A small autoregressive pixel model, trained from scratch: 5.76M parameters, batches of 64.
Rows from block 3, named by matrix and row number. Rows with one number belong to one attention dimension. Each number is 128 + 24 x the weight over its row's rms, rounded and kept within 0 to 255. All counts start at 0. Numbers have three digits each. After the name is the row's rms in percent of the matrix's.
# q: attention query, key and value (stacked) (model.blocks.3.attn.qkv.weight, 768x256, the q third), inputs 0-85
# k: attention query, key and value (stacked) (model.blocks.3.attn.qkv.weight, 768x256, the k third), inputs 0-85
q.97 103:150089177124126139121139152124114180122114106173159139157133076121136165126098148123155117133142132150136147118082147115141108102145103144075093141133153130157130140099118122164139151156095141130108134120117149110123120126083120132137162131143140156107122101
k.97 106:158132156102135152116130099121089143161096145144166121157123085149096118167170129139100137164132131121063162165120145095160136097124116117080122160104105124139093138097160108105131121143142140163138092105150125115132131128096098139111153136130142178143119137
q.98 103:134152163151152100132167106141115151124113161071116156086164120124160138136104185092108113126140131117148167120133152097198119094158124140113108205117132156135168121156115128162106134079119142111116105144135146149097124122125122118149120119092115118106151135
k.98 106:136105161117085136086162112092133151117130143122124130128129113146123120141142160105131108160083160133156185118119071118134133137135103122083097123096113154115108123132160105139085135147134137130106105146119176114138121152137146131096136141184136165090181122
q.99 107:171134141139083086162137165137116125151125094156083128122115154122126116112151127116132083183133157134107125103135086115085157131115175119160071114124150135134079150113054165118118111138147137153119118132113116122116111104137119142105134121117110154128145155
k.99 102:124122134091136145161148115122130086151149135121135125104111094168158144116127102121109106158084131174130103098157109130089090118111161118163105122118148116099127167138092118143113141108148126193103115114097150117157112097101123109128165115121135113072157139
q.100 107:142107127114095131124152087117113109137123110167114168117118123093082200141107159157140116142163143144142143112131163146136121127158093138158144107107137137134118149135165109174122107137128152117128127092147088120098144090164169132113098132141100145134126064
k.100 101:150092090163099157157119193115083133107130126141123150139111124116133158145105125105136135089146159154153130134147093127128110144127119096158109099148124100150140156115166088097128113144141161152099163118118126172103107127138125089082114127197102121138152131
q.101 109:109150129114135107142129149133114126115123141096106083096120147123062143152118162186154136136136141143123078121105127137125074117118149131124136155123199083080091123124167143134139158121123099129148142109117078085140107114120142124150142140099098124133117201
k.101 114:155124095162117120168135138136114091080163181154101112131132104153085161146110159152121137135140087157108109132142113118127103123137152145146102140108130114092128140098132106110121119104094077161127109152128123139132130123116141134138123128083117105160117106
q.102 109:055133167135119113128146157135132154160158128101135141162148082143130148120126115136145114080118139161159107118147135126113131125120149112129154162109130155125164145133121143134177096099103102148117111114122163096177150148124094071177123137116108120147096134
k.102 107:103100122125147147117131145141110117108158091182126106165120101151119115116118125091132111097125112134169160113153150086125106127180092098181118163093101129143159126140112081153109146114127100165118100106153164107102149097108113110123159127125153116165125131
q.103 119:102128167153160162139104143066125132126145132099120169101161150126131150107127101181161111112112058139132119132158117117130135114113142128106122120114117093121129137133133118121134140134120146136128122171145117147113150139115124094145122120110113158103128174
k.103 106:155156083182156165126151096152152113132136166119133127151147141144138115117116115129128108150140070113119123154139142145111148092129112120096163124096146105137099146144128130143130121163113113099119107130147149138136129142100119101124100179133128104098143127
q.104 107:153117126119113133088125110099124115120139149135159155098105147150091131134117136145135128135095142166138163113082150162073167117115132165136141164150181099122109093159184140101148106152146129141125122140094168116111095147157141139141152160170104094106143108
k.104 106:108142121111148082099143157149120148141143117113132141079127101118102129116144099154162128135108098181117136135128114126094124133113157120130085120140099114121124121098176103146160109143148101127139133100111106130105137137163166149140144114116134144127109108
q.105 107:140134151152142151153108128102125120136134117137083139118115101110148140157114152104106125158134172110147095101108126120176080124095118115096122118153140093150145108148114106141129117136119173113120135109144159131117140124130123139159125076162083147106151142
k.105 101:122141174126126154107117113166109138163109122139115124062100135129123151117122105170146118164128171122108149132137138114136105138123114122060130154177143151124157101160095113149155163101135182150112130117125160104156149146124080115113100127107099129136136140
q.106 099:117126091078112117164100138137143109106143106172141120122117072158135100147120086146160126136153114114108169171120147107145114134111164148074123099109126178100167131090161159147131201159134123143119153104142096150111121162111122129125105137173116151151123138
k.106 106:116126115131119125199132135132087106094112098100185089157159144124101107114133088092102129164161095148147112164137149118128154152115146141114166115144103188124122149110122141156162109117138114151121153087129138161134094119113139163119127122133118127141107168
q.107 108:118141150154171125147145131135131143122120135123147175131151091146125148158100152101101114134137089099146089120136120153142093123143123136137164140124110140148150103140105124138132093126143100124098126124142145085111136127097143135163119163110148136091135093
k.107 107:119126125139158161115167121093142087154174141156134129083101100174131144139154142089165109124109135111138127156085119101143087159154102128124119100149136126101174150141073123145142115147160089133116149093069129112133159125130135154132143149105115141144123092
q.108 105:142100169133113146111146152142150134131112146091164167120153159142105116156161103096139133122143166154102141130134083161119149126159096127105131156138121151138130123135129177105105121138086119161148128107115130126160178130118152096099127094146182115115101122
k.108 100:125152178079096160099155128141143181123114132171128125099096108157121170139113142159178131122145138120100138117154143100106156107127119150130142114181137149125122132144150157150140117101130136129112137139156100115145111136131127141149121129120160164121107163
q.109 115:126115130133122130134172089100100111109118106155110124147100148122090176159125100092161146133110105164091152119104109107140103103136147089073169108114202098099133126091122155114125141116116136151118115153105089118142108125088144095142162120109187166166123139
k.109 097:107112123163109141122088099129094123086074139157135122156114123098144123140162138096087147141119116117084181085119113140107130132154127081109137130105144094129101092080127122082101117130099130118129053111159124110112153142151168118137118119116188129133096096
q.110 104:180106091171130135139152172173120102141118132163161134140108112116108137098092148150099115126115123126105127123127112135110116126148109144151112145121131095095140149151137132149107174101141094163127133178111159167120125117139149113153115165116167074108150103
k.110 108:159097138112119167126160118150123087161119120122107146118161140179121145158111166112115151111096147121097111150122114124185154153146131106078142116134141126144125163137114142173080164166170149119132102149115140111145132112109133122129148141137112149075147087
q.111 101:135119144177100093168137137198166120138108128147117127169123156127141136171087123134121148082135171132104121119131132163116110133171104149106102140099125152130127115133073133134136104138130133117108096094121139120172134148102142105148127128132135099122134131
k.111 109:123144130117122149140139148081147140130143135127137158157116125142105128149134158114124140098135143140144129133144115122133085142179088135125151097120112120169136153144094116100125103100132159126115129095146103111122149095112135122146121112120097130141122172
q.112 105:156133153071123160135113144147154097134107141077120103128147122156075110160109180135103157143139113120127150123138112152149139126130162119162076132127153123123116099138130108156177139120102134152121100115148123155159121131133120184164164140141130112135108125
k.112 099:134103113124105151149109143182152094170117165134089161161121136116120088115127164100058089154153147090125109133072127161090097139171122104167110132096154112105155098145181146107193136142097124123132110119109102141162162123105144157126111141084113119154134131
q.113 108:117136096161087144154126158179126117146115095087116121099127134164087075137130152147178128126162147134138149124134082132135123112147140115143106098121120125140113140130109093098110121143084131139128135112123126144158095133155166171059093115162087110122089134
k.113 101:119119098125084103159157183165099110134105127131145167121105150158152078127142170151096097102128135133140119136118148123131173145154145158165136169092123149144091131149167144115103151104134103144105070117165114132132106121099135153149132117176120140108122174
q.114 107:172121123131115118167103121174139132140100133138151162117098161114062113099156139169150103136152143147140125106113164114157112135098128143158159098099135150128092140141139134171140150137192110133125131126094115181158135160082092106152115101096132133143129105
k.114 109:133119093117076148161139113131116102127144151142110149151071112104139190073146127132152101132154165135122098149121148176143127115128125095095153117115144115135153130133127104171144123134125163157110163163103140161145104102137101135134130110101104108147100103
q.115 111:168109101131142128128122114128156121128126143054149092109139143125158089154126142095089095115133148107123152161097133111137130128113113113139112151112113131115115139142135150159138118112132112135136148127091164112151135128120137157126116159140157169156123124
k.115 109:132124140111128145148051173135141147147117102129114133094115119143087144118150132163129075123091142123134143116102147153110154139120174138141118094162168111128161149159146135144147125088104131153125155104122110098136100174123087164125128123085164116152145138
q.116 111:104126107157159054153131143105126177157151145091151139149073114094103114107164130109130119119110104128147131130141138121144107116136138140106092120119164099146127170115119154121134163144145158084111122143136171143146101114142154172169144103106128151115123109
k.116 108:109162089117154117157082103116087142176146109104171133123113121129133124127108078145145149113104155151126131131103164131135076138160108132099117141119126145138154168155137151109101183143179164096105117105164144106163135123149135157102135133118104129110157102
q.117 109:107116120131121110139081111133145111124122096101094148109108166084130135093143182115145109142100131098097131105138130095125092184114132137140098140168183122103081115147100125092102133081123164144140159157105125102116100088151148172150125106150084132129125152
k.117 100:091117116068127112141163130136108144099137134142150127108125121137151168118104157160123084124156124121131162138173153120108097106134148147135120122166141171100160115121129146150119114108160166150153161101121125132117118142141152086107166104150114119065135094
q.118 106:157146119124112111143134116099151106131117136114133079100088080118103127139131106117153124145148095113137109129142146150107149083121158110096139105106177069097118150117102158170117163146139088105147087167146110140141102176144158103124139135093141132120152125
k.118 114:127116090127124097124159085147134121112070150143111125124120163129122096166111085119146172140112122144094102143157103167091114097099113120100112131122111091155134138126118101106122162157174144104132104056097146146116135124125147134119139109129131105122114128
q.119 114:138111133109131141132128131116113166136163186158137135146136103153140159168156118123166164141120177079082147138143083099129083151163152125109109137123132085123123150136120144082099142116126105165162117089133146144129152133091129107126157130146086137134127122
k.119 109:137184144079133132134117162115110083106144155106131140161110167148134141102150152119139155171124147109078130145144113097134118114121162129141147142121141155166120116119158159112106142157105085158142133101116105163130121106121115105140094140131108131100076112
q.120 098:099166130089101099127142175107116156147119142160156124110091105137121110130141138121115086142133120140197143136108111151136109151146130161116186117141122073082154122116170133159138132125178131079115119139097141176133160109163131093150088111152095129112157117
k.120 099:105150123093121147110112085165099146161166122152172076090142122146106135121122125133165110134141139130141125125104158138145122135172149167125135158153132068144122145148153106153114158159191145097084135137116167164150122121093150126125113141121065121106114104
q.121 111:107136124143118094103125116167115101137105114154128119117149167130109135095149148152074128138120113137145098075112116115115150126129146122130100104140155182120177112155127164152166132133106084133139119117157121128107153160094133144145132133144139112142147103
k.121 113:167104106137159122160156114120122127180116103112144135113132132143159131131135113152113097118134126084117116117133065129115136153115143131130090103135121145128182106089157168185130126145101126107144115167132141158118161169125144105162183120100136100112168106
q.122 103:134124107160137166162183132109150106138107140154154154112135120139155126115113105070132133134110111129114151138084089125099083108075139119120148146126148096124140156092141172149142147160102129134122134081139119099115073190105176114124156106138142129128169130
k.122 105:115148141132129172161166120161137158161078116143128139135155117134104117130130112150104132161142098096086101109093169156115131107116106094149125144124112175119155148130145097141134103120118169112136095129134134126114127113121126150123123120140161118168085122
q.123 105:118159108095174123103139133120162118130094107099091128117167132096109118131134103158145141129144092162118087147145113074149130167126121117114097119119156103103095143116098099120155148154101111126144074151118114170125115127131140138163132114148115141131147155
k.123 096:140107106136105131107165167138123134106110153137088125118156150151118104134149111142087119148104117133114107159088097084110138133125107106147126149091164155111151130158130119124104163143107129152159098098128120118106097086135167121136127126170087102128150118
q.124 109:123139113070139126129105142105153111118158108143096099163115133118119148130127143133135114167158129148138129141139128157119106123130145154174163161154110173107121118109094119095100145096120154155122120110114138118114160124140151119111114131191148166156130161
k.124 103:153104117103150106196112153134134079078157123129149084102144113171109123137137097151094102117129135139147150134139141111104134129151126154125168096127151187123129104154090138115081147130168114110126178132129115182193127131122119125112154128164139095130117136
q.125 105:132114111150127109130139095127099086150160058090140113125075123132138141158145128144106085131153112104108144099080130139115114114141146133165106089137123135137184130150141131175114145106154163121139117126150128093124167112114164142103142149160172161154104113
k.125 110:132104120144128108140109104144104139112131106133139155133090110102150122150089114156099106138103133110093106151094143107116099156157119125111133066156117124106120109108129115163097127140111155093150114125119109069160130142136121118109144095144146155127142136
q.126 110:089095119139130162140152078149130117110147074076088122139104119126156117114105150143144143118126110139156128168134113116164117114140153115153084108126129113116134150125101113168152119137084137129146144139111110136199089175128179121076140148145146156159139154
k.126 112:120118163109155115155157116135163137139173124138134091119110121104114118108123100148188139102137129098117139117097135155147069118114090134080074114105136120098095140110153113127124150095094119140130108115131149113155113109158094139107175132116145138153090129
q.127 098:103157134123094119109150113153143124139109099168151153145161158070099165150134101168112124112132089206104143106109149103128169133134152121142115129114094154129119125139148167113137119122071118114137140122136152108089113135141110138129085112093111145173147126
k.127 099:097154164160130124138160106145135170168132174166117133137103123116135151064103125133159129170136128163136117137132118114092114135136139158138113104161113149129105137132148119117142137079125107134140167094103107155107136135095150126097099149156141138124154145
q.128 098:123150136152099128115133138143109162120118140095174087116135118102077106160190106148133120124152117138120127134128098129112117124151136103117132135113079126137137112143108082108120171134141119168114141094107113157181130133094097130100112156126116119137082127
k.128 098:132096138131110117122107137161149112127161140121136131157119108127113084067124174145130132137120126139101102140129196134138144134175139134186141170114151121161105126122150106138145114089146142087097120130127124148159149080099078153134097136105168133112120171
q.129 093:140150080130080114117148074132094126113144089126151104093111114115137178148189128187160112158145165142130082084092150144185130110164136140150147105113141120118099115122099144154104162107139139154125158113104113079179078129139155171147130133155116145123121113
k.129 098:113132131123099104139141127117124133117179158142132109102108103114098171106114113155195098117133154150112079128137121147124088102106151136130127083178101120084121146111140109134137114095143127159102136138098124142161097130153120133093122095094129131132132142
q.130 101:146120154135129134124141147087127171101163158139129151137085133130146128143111120098143112084104158091129150120131096147080138150102116105136114122121168100148095097127117159102116099081134144149158115162102142093108103092146134140123120115135151114125153148
k.130 108:096168165093131096119161140119107127102172118122150109116124098126129124097124159157185163094115127148111149118145116107110074118074137128137150117130139132090084151129115140126151123083117074178160151132102126112152108189125137131130108066136141123116124124
q.131 098:178126130136108104117091134081132164116123143096082148093125107155139096109099147122156122139148103148105112112144134098129152113110132120151103156156165167092106129160154110141110149129138108126147136200134154145107125113165151157112103151085160149109140146
k.131 100:140141129155131148125102109129074156114126116104150134137127122130082088163134161159127103106157105110145115116127100128142169144117132097094144172101105110138119122133126114168093185094130130128170092119160121124165130136111121163103129136183132146118167141
q.132 096:124169105110118122140141151149166129148135146106169165102150096142130114090092164121056088127098097118155124168122176114128130163119118167148115159113088123164128098111140085109110130109096168135132141119131157198079147125118105133127114137162108095091118146
k.132 094:106111149112115078126141131111119146137160105101164126086116113141122144124116133146140138125116135106189112176108134141119125129109101165129119101174091140099124155116130146175163140104130123156107131139121150152123091175101124165115149108113128137124143124
q.133 100:138140131144123098133098164177138182117092150120102104170157141125114156128127177141101129125119122157087092140123112132128092164145159136083134126162135124125117149164099126138130116116129131113136131098092136120180156108134121147186148131111108131111081169
k.133 100:144142090154128139158099141124097105088157145138130113135105076128142124110087134187093105144116153113152109137144126115116150109188139087172189168074097142123107139121090156087134125139137082158145137138141100141121159079138127101101117110124128115098121134
q.134 096:117106139113115120125165074141138113145122100128114118129135123136099126108118080121166138111114156126140164156132091107095132095130131119128143164098195167156139152085091142137122113131125128126122136061150103099191103133092126126097166084141128152141133119
k.134 097:142108157140138112141112145120116109125133104125160144169121149104135095133134116137146152122136102107114149147136113125101113169119140091169082174128173086172111114119129175101109129143044108133136101135146126083081156106134094167158142098156143154115110116
q.135 101:141136113118135147095120134106160112111144107110108125103150142158105146130179206181170112107118148113135114110071127140141110126152155160175118095144125143117118110160130152103167103104197115092131167115094163139081146122133148143146144140105117122120128124
k.135 104:158148087100106103164175111118111110116175110161104114098135110111139119159101107134178118147146109155131126160125126131078099107120146150148121129147116128104123154172140162158168130170136085160121152153096097147126100120152118114125156086105113127119096111
q.136 095:100117141122173144132146151163117148112152168161126168126123185154132138119087139126104145097114143136104130152154112148138135156104130151172123162139134136153125109131131114108145086091141096150119125136120139109111164075112094085120130103133153112127110162
k.136 096:092097131116157161096122158119192149171198127138080157132147124121146108115139130151183158140121156130126142138132132076153125181161125093146160127138173117148136156117094111149161131136111094149142151125121124107093122135129124104158136144144099108128098113
q.137 108:163162104131156106106108101146143139151121152141148168124138054143147121110131118145081125158122146104112089125133138123120121152097097143138132092165116169171143129124154159091108134090120125153123108096134179109110137159137115110149123157093105085154160119
k.137 101:165107131078158100124137113131121116175164127117130123075146128181151207101142086133106118141129152104148150087137105126133125097101140147139126117167129118143133129164115122153176117113130123108142116140106123109179149118138099105153139123108101136109149090
q.138 094:107124130140153122125138105126113111110112138123129118169112105132151128147142128088130139079136118123156188127116132171139153118093115116135114160132096127099129099165161133166104102162112152094129153132136114151102158138086117140141134086188151133159106115
k.138 095:152139125147163116108106124099147182155116130159128145170105170129162113089108165116131133133131134167105127137112157138144133143170103158127138156143108129132112130151109110114138119151082139132128161125106131128147121165147122156118137126134113127141098159
q.139 096:115112120174132125167103122100154133097158165133125127162115121083080124124143129105154090138106139106136114127153153127113119154177131146113134153121116148122089135105112146148155171108191121113149163154150102119151142122142084156144120152120083154142122090
k.139 096:111117156119138118130110104099158094125164164110107108134134120056136188118094100072124129120115155151137141173165099124094107100112121122129152107168119104115165143148119139152169141138181133117103182139100155128094158106132121121105089114153131126127139124
q.140 103:161096096116174177081127168136110084113157143129128134143138126139085075130109113200117123122166158100137104142115110128143151118127110137166129144134141104094085105113160104083135121129099091163134110133102097166114124083126095158131135138120123106111096118
k.140 100:120118106158156106138090162149152101128111119099133139148120126148117059173128152099110106129136106132094110103102119093134185154117151124114146153138153136132126093130125110127143160139104096110148104153112091111096164102120111137139128155098149171175138118
q.141 095:141117121090105149127110098126090104107161128126127079123074124147137146120086137124171163125154177144137165154130108101129126130133114140112123098130139118104117123131075132112131156137141121141141132109134131138149097154124132123081161105182107116120084122
k.141 101:125113141118100124135149138109114153094160121124082139183150123096149111129144134162144186148143093154132074113135132112125191100153135132124113098126105130142133102144173122086140141153095121169112104157165127136108140110124118122131150131114124108159073139
q.142 100:153104109116107124146131180144125138105111143087170141119140100102107083089143152145151111116166166118158131131139159125146163130140103142113175122129089132094129134156142097145126153142178099103110092142100160111103104130146107141145128097131127111164136087
k.142 100:131120150107132135103103168149094081136136081180119124101146130093117149114102147103166097118086144152141104141101157167126146142131147128152111108137148122120152136182131113134159148150138154093113168086095100147098135107143117171135094102107096131109161101
q.143 103:156140115116139137120101080103099094093124117096121104098167126151119118130160111152111108123149120156116150132124132066180130088127118109137148112119089134154084107134141115154111112190118134127136141163099131125121127132163118087110130159150163162140146133
k.143 110:164147118143143127146103135157134154092101140108121108090119110110123141110151155097149118163130123155134154144140136147108145090124153136133163144099122156084156141101120175145113150100128125126145150107102097130114127167190172105126146085098162125110143124
q.144 107:160140125136119131141094119094108123144093101130082142145128086146120143175111131166189112151092125132139126155164112118140169081123186126135068126120142130124126148072118091119160143130135120153117157134125110123128084134101137147134132127161083155150142161
k.144 104:125115128148147129146131146112133097125098124092106125150147106148098091156159084122118123134143112140102105153111119111169103106102090113161122158073139164131118127122155155122134114109111121169136160119198105104143148136116111121159150136164136147157127148
q.145 097:085140125096158106078151164152115085137120122097128094135149119120131133134120176109119166130146102172123124115186127182108138149158113157172157140127078146160130066151144114124115127110109128120141105106166166127139130125150161182078094148139127116102157104
k.145 100:175124147138163110074130150113151122132166100114110077098125117131165134160129174080118144083144136146157121141136116113109141133146120115177108150115110164130100105190132139083147105140138094097142119162139112118158159154139134136175151169157131158135129132
q.146 098:118143127093093121154108117153190073118124133097108159136162179124132105115136168092109136147112155115129155135160111133128110157125149130144126143158126141106146112112091089157157135151127148143163149120112112156118123118099075149140160098124104157140145119
k.146 101:073127156123130110121165083132131120112120162124157157143135165120131128144120136130168096140146132136130112125111159123081084139164118128159128099133142097129171124170093132153166136113098119142138146129123097117130094129147148163140096155094139140160118093
q.147 096:155128100169150144121140140130131124133119090111122126150114126103135116100143144093127092132099124095129192146112105112131097132146161153128105135106192167142142153098078129180149105150109173134126105140131146085151122181141138139131160099129146114171147149
k.147 099:119138153104157103174114143137111114123111077107142145131124105155088174172148151126079127159089157104135147090102117154166081119093138132123062111099147136125150145112142156131115117082108156144112096129121128083132125115146132155147132094131145149120154098
q.148 112:135156160109163133124123128157141098125149130146120177141165169139146122126149079072120130132117134127122113122162090094104141142142130150139092164133128172166118122143084140075158100123099146117159166134118173120130136127146117138127149091117112168119167109
k.148 105:127130169095131128111111106125119153119176163130114138100091129166155156114108114157186119131139149079148142141100111097107093096096159133131141131188151093116137129178127150122170111131185117151136150103143121114096122089140113146129146096152131142100138132
q.149 100:157122109136110150161105146174120117128136103116150137161119145114135110110147130076108080126182163078148121155093150168112109167145090152120103113116173138155091098133131185107130131119169163066115134130094174128123117108115160163105144075122147109128144084
k.149 105:118105158119110134137118091145121130169135085145128130122100121123126173115096115118154115112123136120139110157127165131087121111155161138099103091173169148110112116150127098136167115127177183099105142139106115121158115150134109128119133115096104152128131128
q.150 100:132114123141126139139130148160134158142145202118165152077142081123091105097138139094121114135146109137116127116142161152130147157112089125123194152127124124116142144158103156150124137111136101122126126130118136161085147113113139100136117089125152104097127088
k.150 104:155118144140147135130101127142158136143127096108098112141142182099121141101125132118156138124101171135115094118116115175166128133135122097077128102128174152158121143137077109158103115163089132116151136121113153142129112114140144142107087151169143108074157128
q.151 098:115115106115149137113159119109108151124095138104105119106109108122167137132092112170085109128132157116142147088072176099140101106102153123120170114110100158135133102141121127167128124120167144136146150083118133080128183121091133110106135137135139147137118125
k.151 100:194113127147111111149073124110134123127149086105151110101110097110141122112134118151135154154172116095123102125141125117164123127125128142140131079112125124158168102076152135156143126118101123108124119151125148119132154141108134141111132166062149154143097100
q.152 099:109158111090160147155080084126103117118167128115128136135130127145128127155138121157103103111111136119140129109172103159145148166146103158150127101127123153115143138097105122121151120097162121074118138137139124101197125106146121134138129106148165130146092166
k.152 102:148116120171158107116139098109145112093172093116135086124115109127138143144105155126113110133124115122131097146088143117080125127163107135182145133142125140141161118129140101112160128129096111132136139115080153125130098101116159158115101129142088088175143139
q.153 096:140097113146132109101170109124129081150124115151152127113140125126170168103117106113125113134104127167107132123138158133100160110151120138149204141142098112150118127142112102110117109085121114081133109136151102133127142104147110135125112094103125156089154116
k.153 094:160098113133122136107116113125102120127177144114088134121167151131133128133155096092151108104107159146129112098183109103150071140147189114094128128165144139137134147123126101127112109174107108162135144135111153101119103133185125126145153109147108157068151117
q.154 093:104119153139128123146107150163146122108110138088110124116126122125108134124100187134137101139132105098108139127160098119119130145173181124156143149115153151105138165140099105174115122091102142117142150140112123085077166081104115139181139182123118081098138173
k.154 094:138092113156155138144135126167145085107098165087163116148125151156109090173153165135046113083148087089150147136111129143170165128116114161123145114080137161135129149139107152115113107117099119167112078108107124143133163093093105132121131156158129145136167113
q.155 094:120142166135146130131185121141135096144113147120085111102113178119158122150126176131156174154170168141121141101084135138142134124124119124097113152117154172135151118140105118124141132132122114132134129167131128139129145140065129140132166127117147133133124147
k.155 101:135126141110109142132178109133145124110099134128116164176159097088167073141149147113102168138132116092116134130113127118152155177092089108104119094099164128146183107121112171114097151113083143130159089142189105119146138121128127148148145114145146108130150151
q.156 093:164148111119097136134106130138131133116167123123110153119164141101157149148145090156148150133147185097117117154162074106121093093159155122125118141124100140132083143119161162139147122109148120137143173094166092145109143160135148107123123124127058145111092122
k.156 092:101118126115123145141103136150128162117117093113153095149073081139063149122105124166152137124127124105106092116101107107096122114108116126126142151150140135156165159096139160143146107155148141120153119156138134133131113097085119121096150152146116138170125143
q.157 097:150122167120136113139139076109137137138138130108139152153095091130135113133144167136118114135172124142123140141110121180120115092113126102108116082108113120165146117107102105117114139161120134145110092148142124153142159155183163178139121165098125119115130129
k.157 102:179087124111119140152128134146129176143091122107151132111099123146117109124131174127121164115119123114115099123129165128145112094138130098140153157141127073121122124183139130123129155092155135123076071116194155108168140138136138127091155142117144155098111139
q.158 103:151131100164085103162112156120114135157111131122101110128134134145119102084146100143103107138125105116150125075156090127128169134117172112107127075116128113137137164117150155123153122152199099113119106105148127165103163122139148140136102122091106120096126104
k.158 106:177130083171121189134108116120113117132058162118122144114116138112115125144094141132096120167140146116123085102132091144114137145168121149132161155122129091172111118111135115208116132145132146107102116117133111139141104114092092119137120171109103142080179105
q.159 105:093149154084129157105074139106122122151144103103091144126150112108138122129099133148147134168119111159122120114131103106090149093093124127130085141157144105130159099136098105114114101149100164129111148114153171162110130132136154163144107169136079118140108156
k.159 106:149166112150153115177111142117106172122134108087102117161105112114099074139086072153107118112148096143149157164115172117150161123139104122119124181090110133117094102092153158129130158145148072141161150137149101126115092132118161142169163158161111128104124157
q.160 092:153152134111081126122112106127152140166125136144143133141133126120104193132153130117127169145112124155087169153129160104107179133115130092099106136131146126154122126106149154122157142130157176139130109094147123118126115139082194144163176149107148155135088134
k.160 093:102122128139101122143145108120120162117127166100169143116115140122163117116136096124113186082156170077123170117117091123127162113102132083073156167098150149142101165100100104077116111131127174113125093150138116109092153100125110117093129119118128126175132146
q.161 096:107130181142113155098149118117126134149118132129117097138121143136133117119129105154148156173147118141143114106174105115130120077126114102138140110103090103171113136098095109143141105127068128101142089115130119138121112139100101096100132090100153112154114177
k.161 097:100111142119122143119152123143160099138099123120165152156129158161181107120151111124084150149127119138105161132154122097111132148140156101162144153125105131141151143139106134101145147105100125143150113145164123108137135116119095113158159128131134155133122142
q.162 106:160121110143099135103112119088099158096159130127176121117127129163167124107165126100102117157092136086150118156125158102144123131123110130130169122128088108123118139130146116107106157118154124142159111174089159130139133120130099093163111112153137125112127138
k.162 098:092145128095142133113106111127108106163152134140093143075150142141134170119124124148168129105107131148159090111141160140122119131143099133140138104153113131145165147167098112149128123151154135181140145148075139160138147149137125103136078098138109113106136107
q.163 093:151121131138167168112119141122176168135123107114141148108174126093098111138108148119113145130171112118099080120099104099127148129127160163158098137126154134124068127132115106179138142159138135113125111173121155122087121155134153136144082160114146129101198130
k.163 100:146113119131148157113101105109130109121106128112139078100173132134125128121142107107121124165127110083103115109109097126117159147092145170130150146154139130096131147099129105117109128104103119125135078100136158122104147143173144188132159134152155122077135146
q.164 100:077113141162125124132136148104115148130134130142164160121153113091143144117116120104116106119159120133081112098132099134132105117176157135094132126101135086104156160135135191139123113093151128098132161143149121099154086109111142115128134112082102131070126109
k.164 101:118132153080134109102143177145125131152164112089139171133140105128077198130099132153142152149114140082130132119125114131139106132106156104120100141172181170077145142130136096120176148118136163151124164201143143117082112090144115111141103081133156168097153160
q.165 102:151149067126102117155120088090113127139162098089106151117143137097108118140115127107084124117132141067140131089096140139114134151149134144122108110108170116147139138131111147167144138131167153139107104134130133066127133148141131147147163146129130126182149083
k.165 104:151122133132115126167121123149117130126142100114137126108119111102147105176116101155092115140123115090081114138093105142175166151135126129099131123119135125136143141086127134141101117170162123187140107106147138143148122156151156128141115160179105114141145117
q.166 095:137137130135129127143111096088118128143130141174131126130083070141150167135086110158157152131120081121086146093096100144112150104106121146093123132128142088164125150067141117145143136164125100161135093136146139128115144149121153136104166189148139171148150087
k.166 103:119141104123122133169135103142090115119051132135088126111120089137102134181141133110077128152179121151101159132093098121162143121155115149122152116073099113134133104095125149134116128122115118159148115151126096124131145056103098093143118146106099157122133121
q.167 097:084109118123122087102131112120101108103115109165121098137148152120134134121126110160178157157136139186127130122158093133140168083126132084136167132103134142131113144104109114113138133120096152108116127099141064147141107099155121117094125125123121135118115120
k.167 097:160153141133106093144144132093113104091113141101119117156133140081143108124157107150065142139131087124150185128129089146143142137103170129108122146068119109118102111103100178076095132167111119079118147121146071115101104157153127134166131140114152153198146110
q.168 093:131112106165113103092146089126142132109098141088113152101098156103127116149086132181132141153168130120112121125138090121124128093142123111095132102123119139126119134112116137108115141149119145165131115165128104096146128100130154173133134134107114115102137100
k.168 095:099153104177129080130093071100095160126099155117149126124133133051117139131116101142143106159119203140112182108159122140096175123105133151117167096123109119155141148071158182101142118137153156140142133105170106098121129092119153115130146138145153124161143104
q.169 092:100160121093136125135097158148170099137146089126117154127162111165106105151146145079179137124132127137132116123125137149108158136120162127096106078130160118151105120080127175100122152125112146121152135099128138121161106138107127155173135148090123169147145145
k.169 095:118098103129094063163138126119144116131162111118105154163123115124161139106118158123090121140157124152141084148152109115135116130134113140124096146126112126061118140100123156092123133132108126136128139115131136130141141133110145143136126149112121130151102151
q.170 100:100105151105149150149115115109108098103154110158165134115118059124120094110136134156142133112109124126142135121112103164091115156125134128111167134141162104135137128082149098129119118082179168108137122142115107171109130173110110163128164172169163127102126142
k.170 101:123094122114155105163101119180091164127079095115079085116104108078117102145128130159163156141131079147114131085135105114174089113149124159147126118107096095126121111132162113146133121168121136116090135157127137132134153151111165138140141159112148118129132132
q.171 100:137097117124084119127131154096088142101142136154146094133071092177112119146117166136145111139150130152122148101089111101159139120120132090125119061131180172136128106137088114150089156124132128113155120112094127093194142159158168174127130086095142149152135118
k.171 098:103097145082108089114151054158075122096165111147120126088071097118146205118133101109156119155147137132130117091093093150109122120123130154107119052146102134120109148131088125112119112098134142145122146137068123087147138146132153141103131098083151139120149140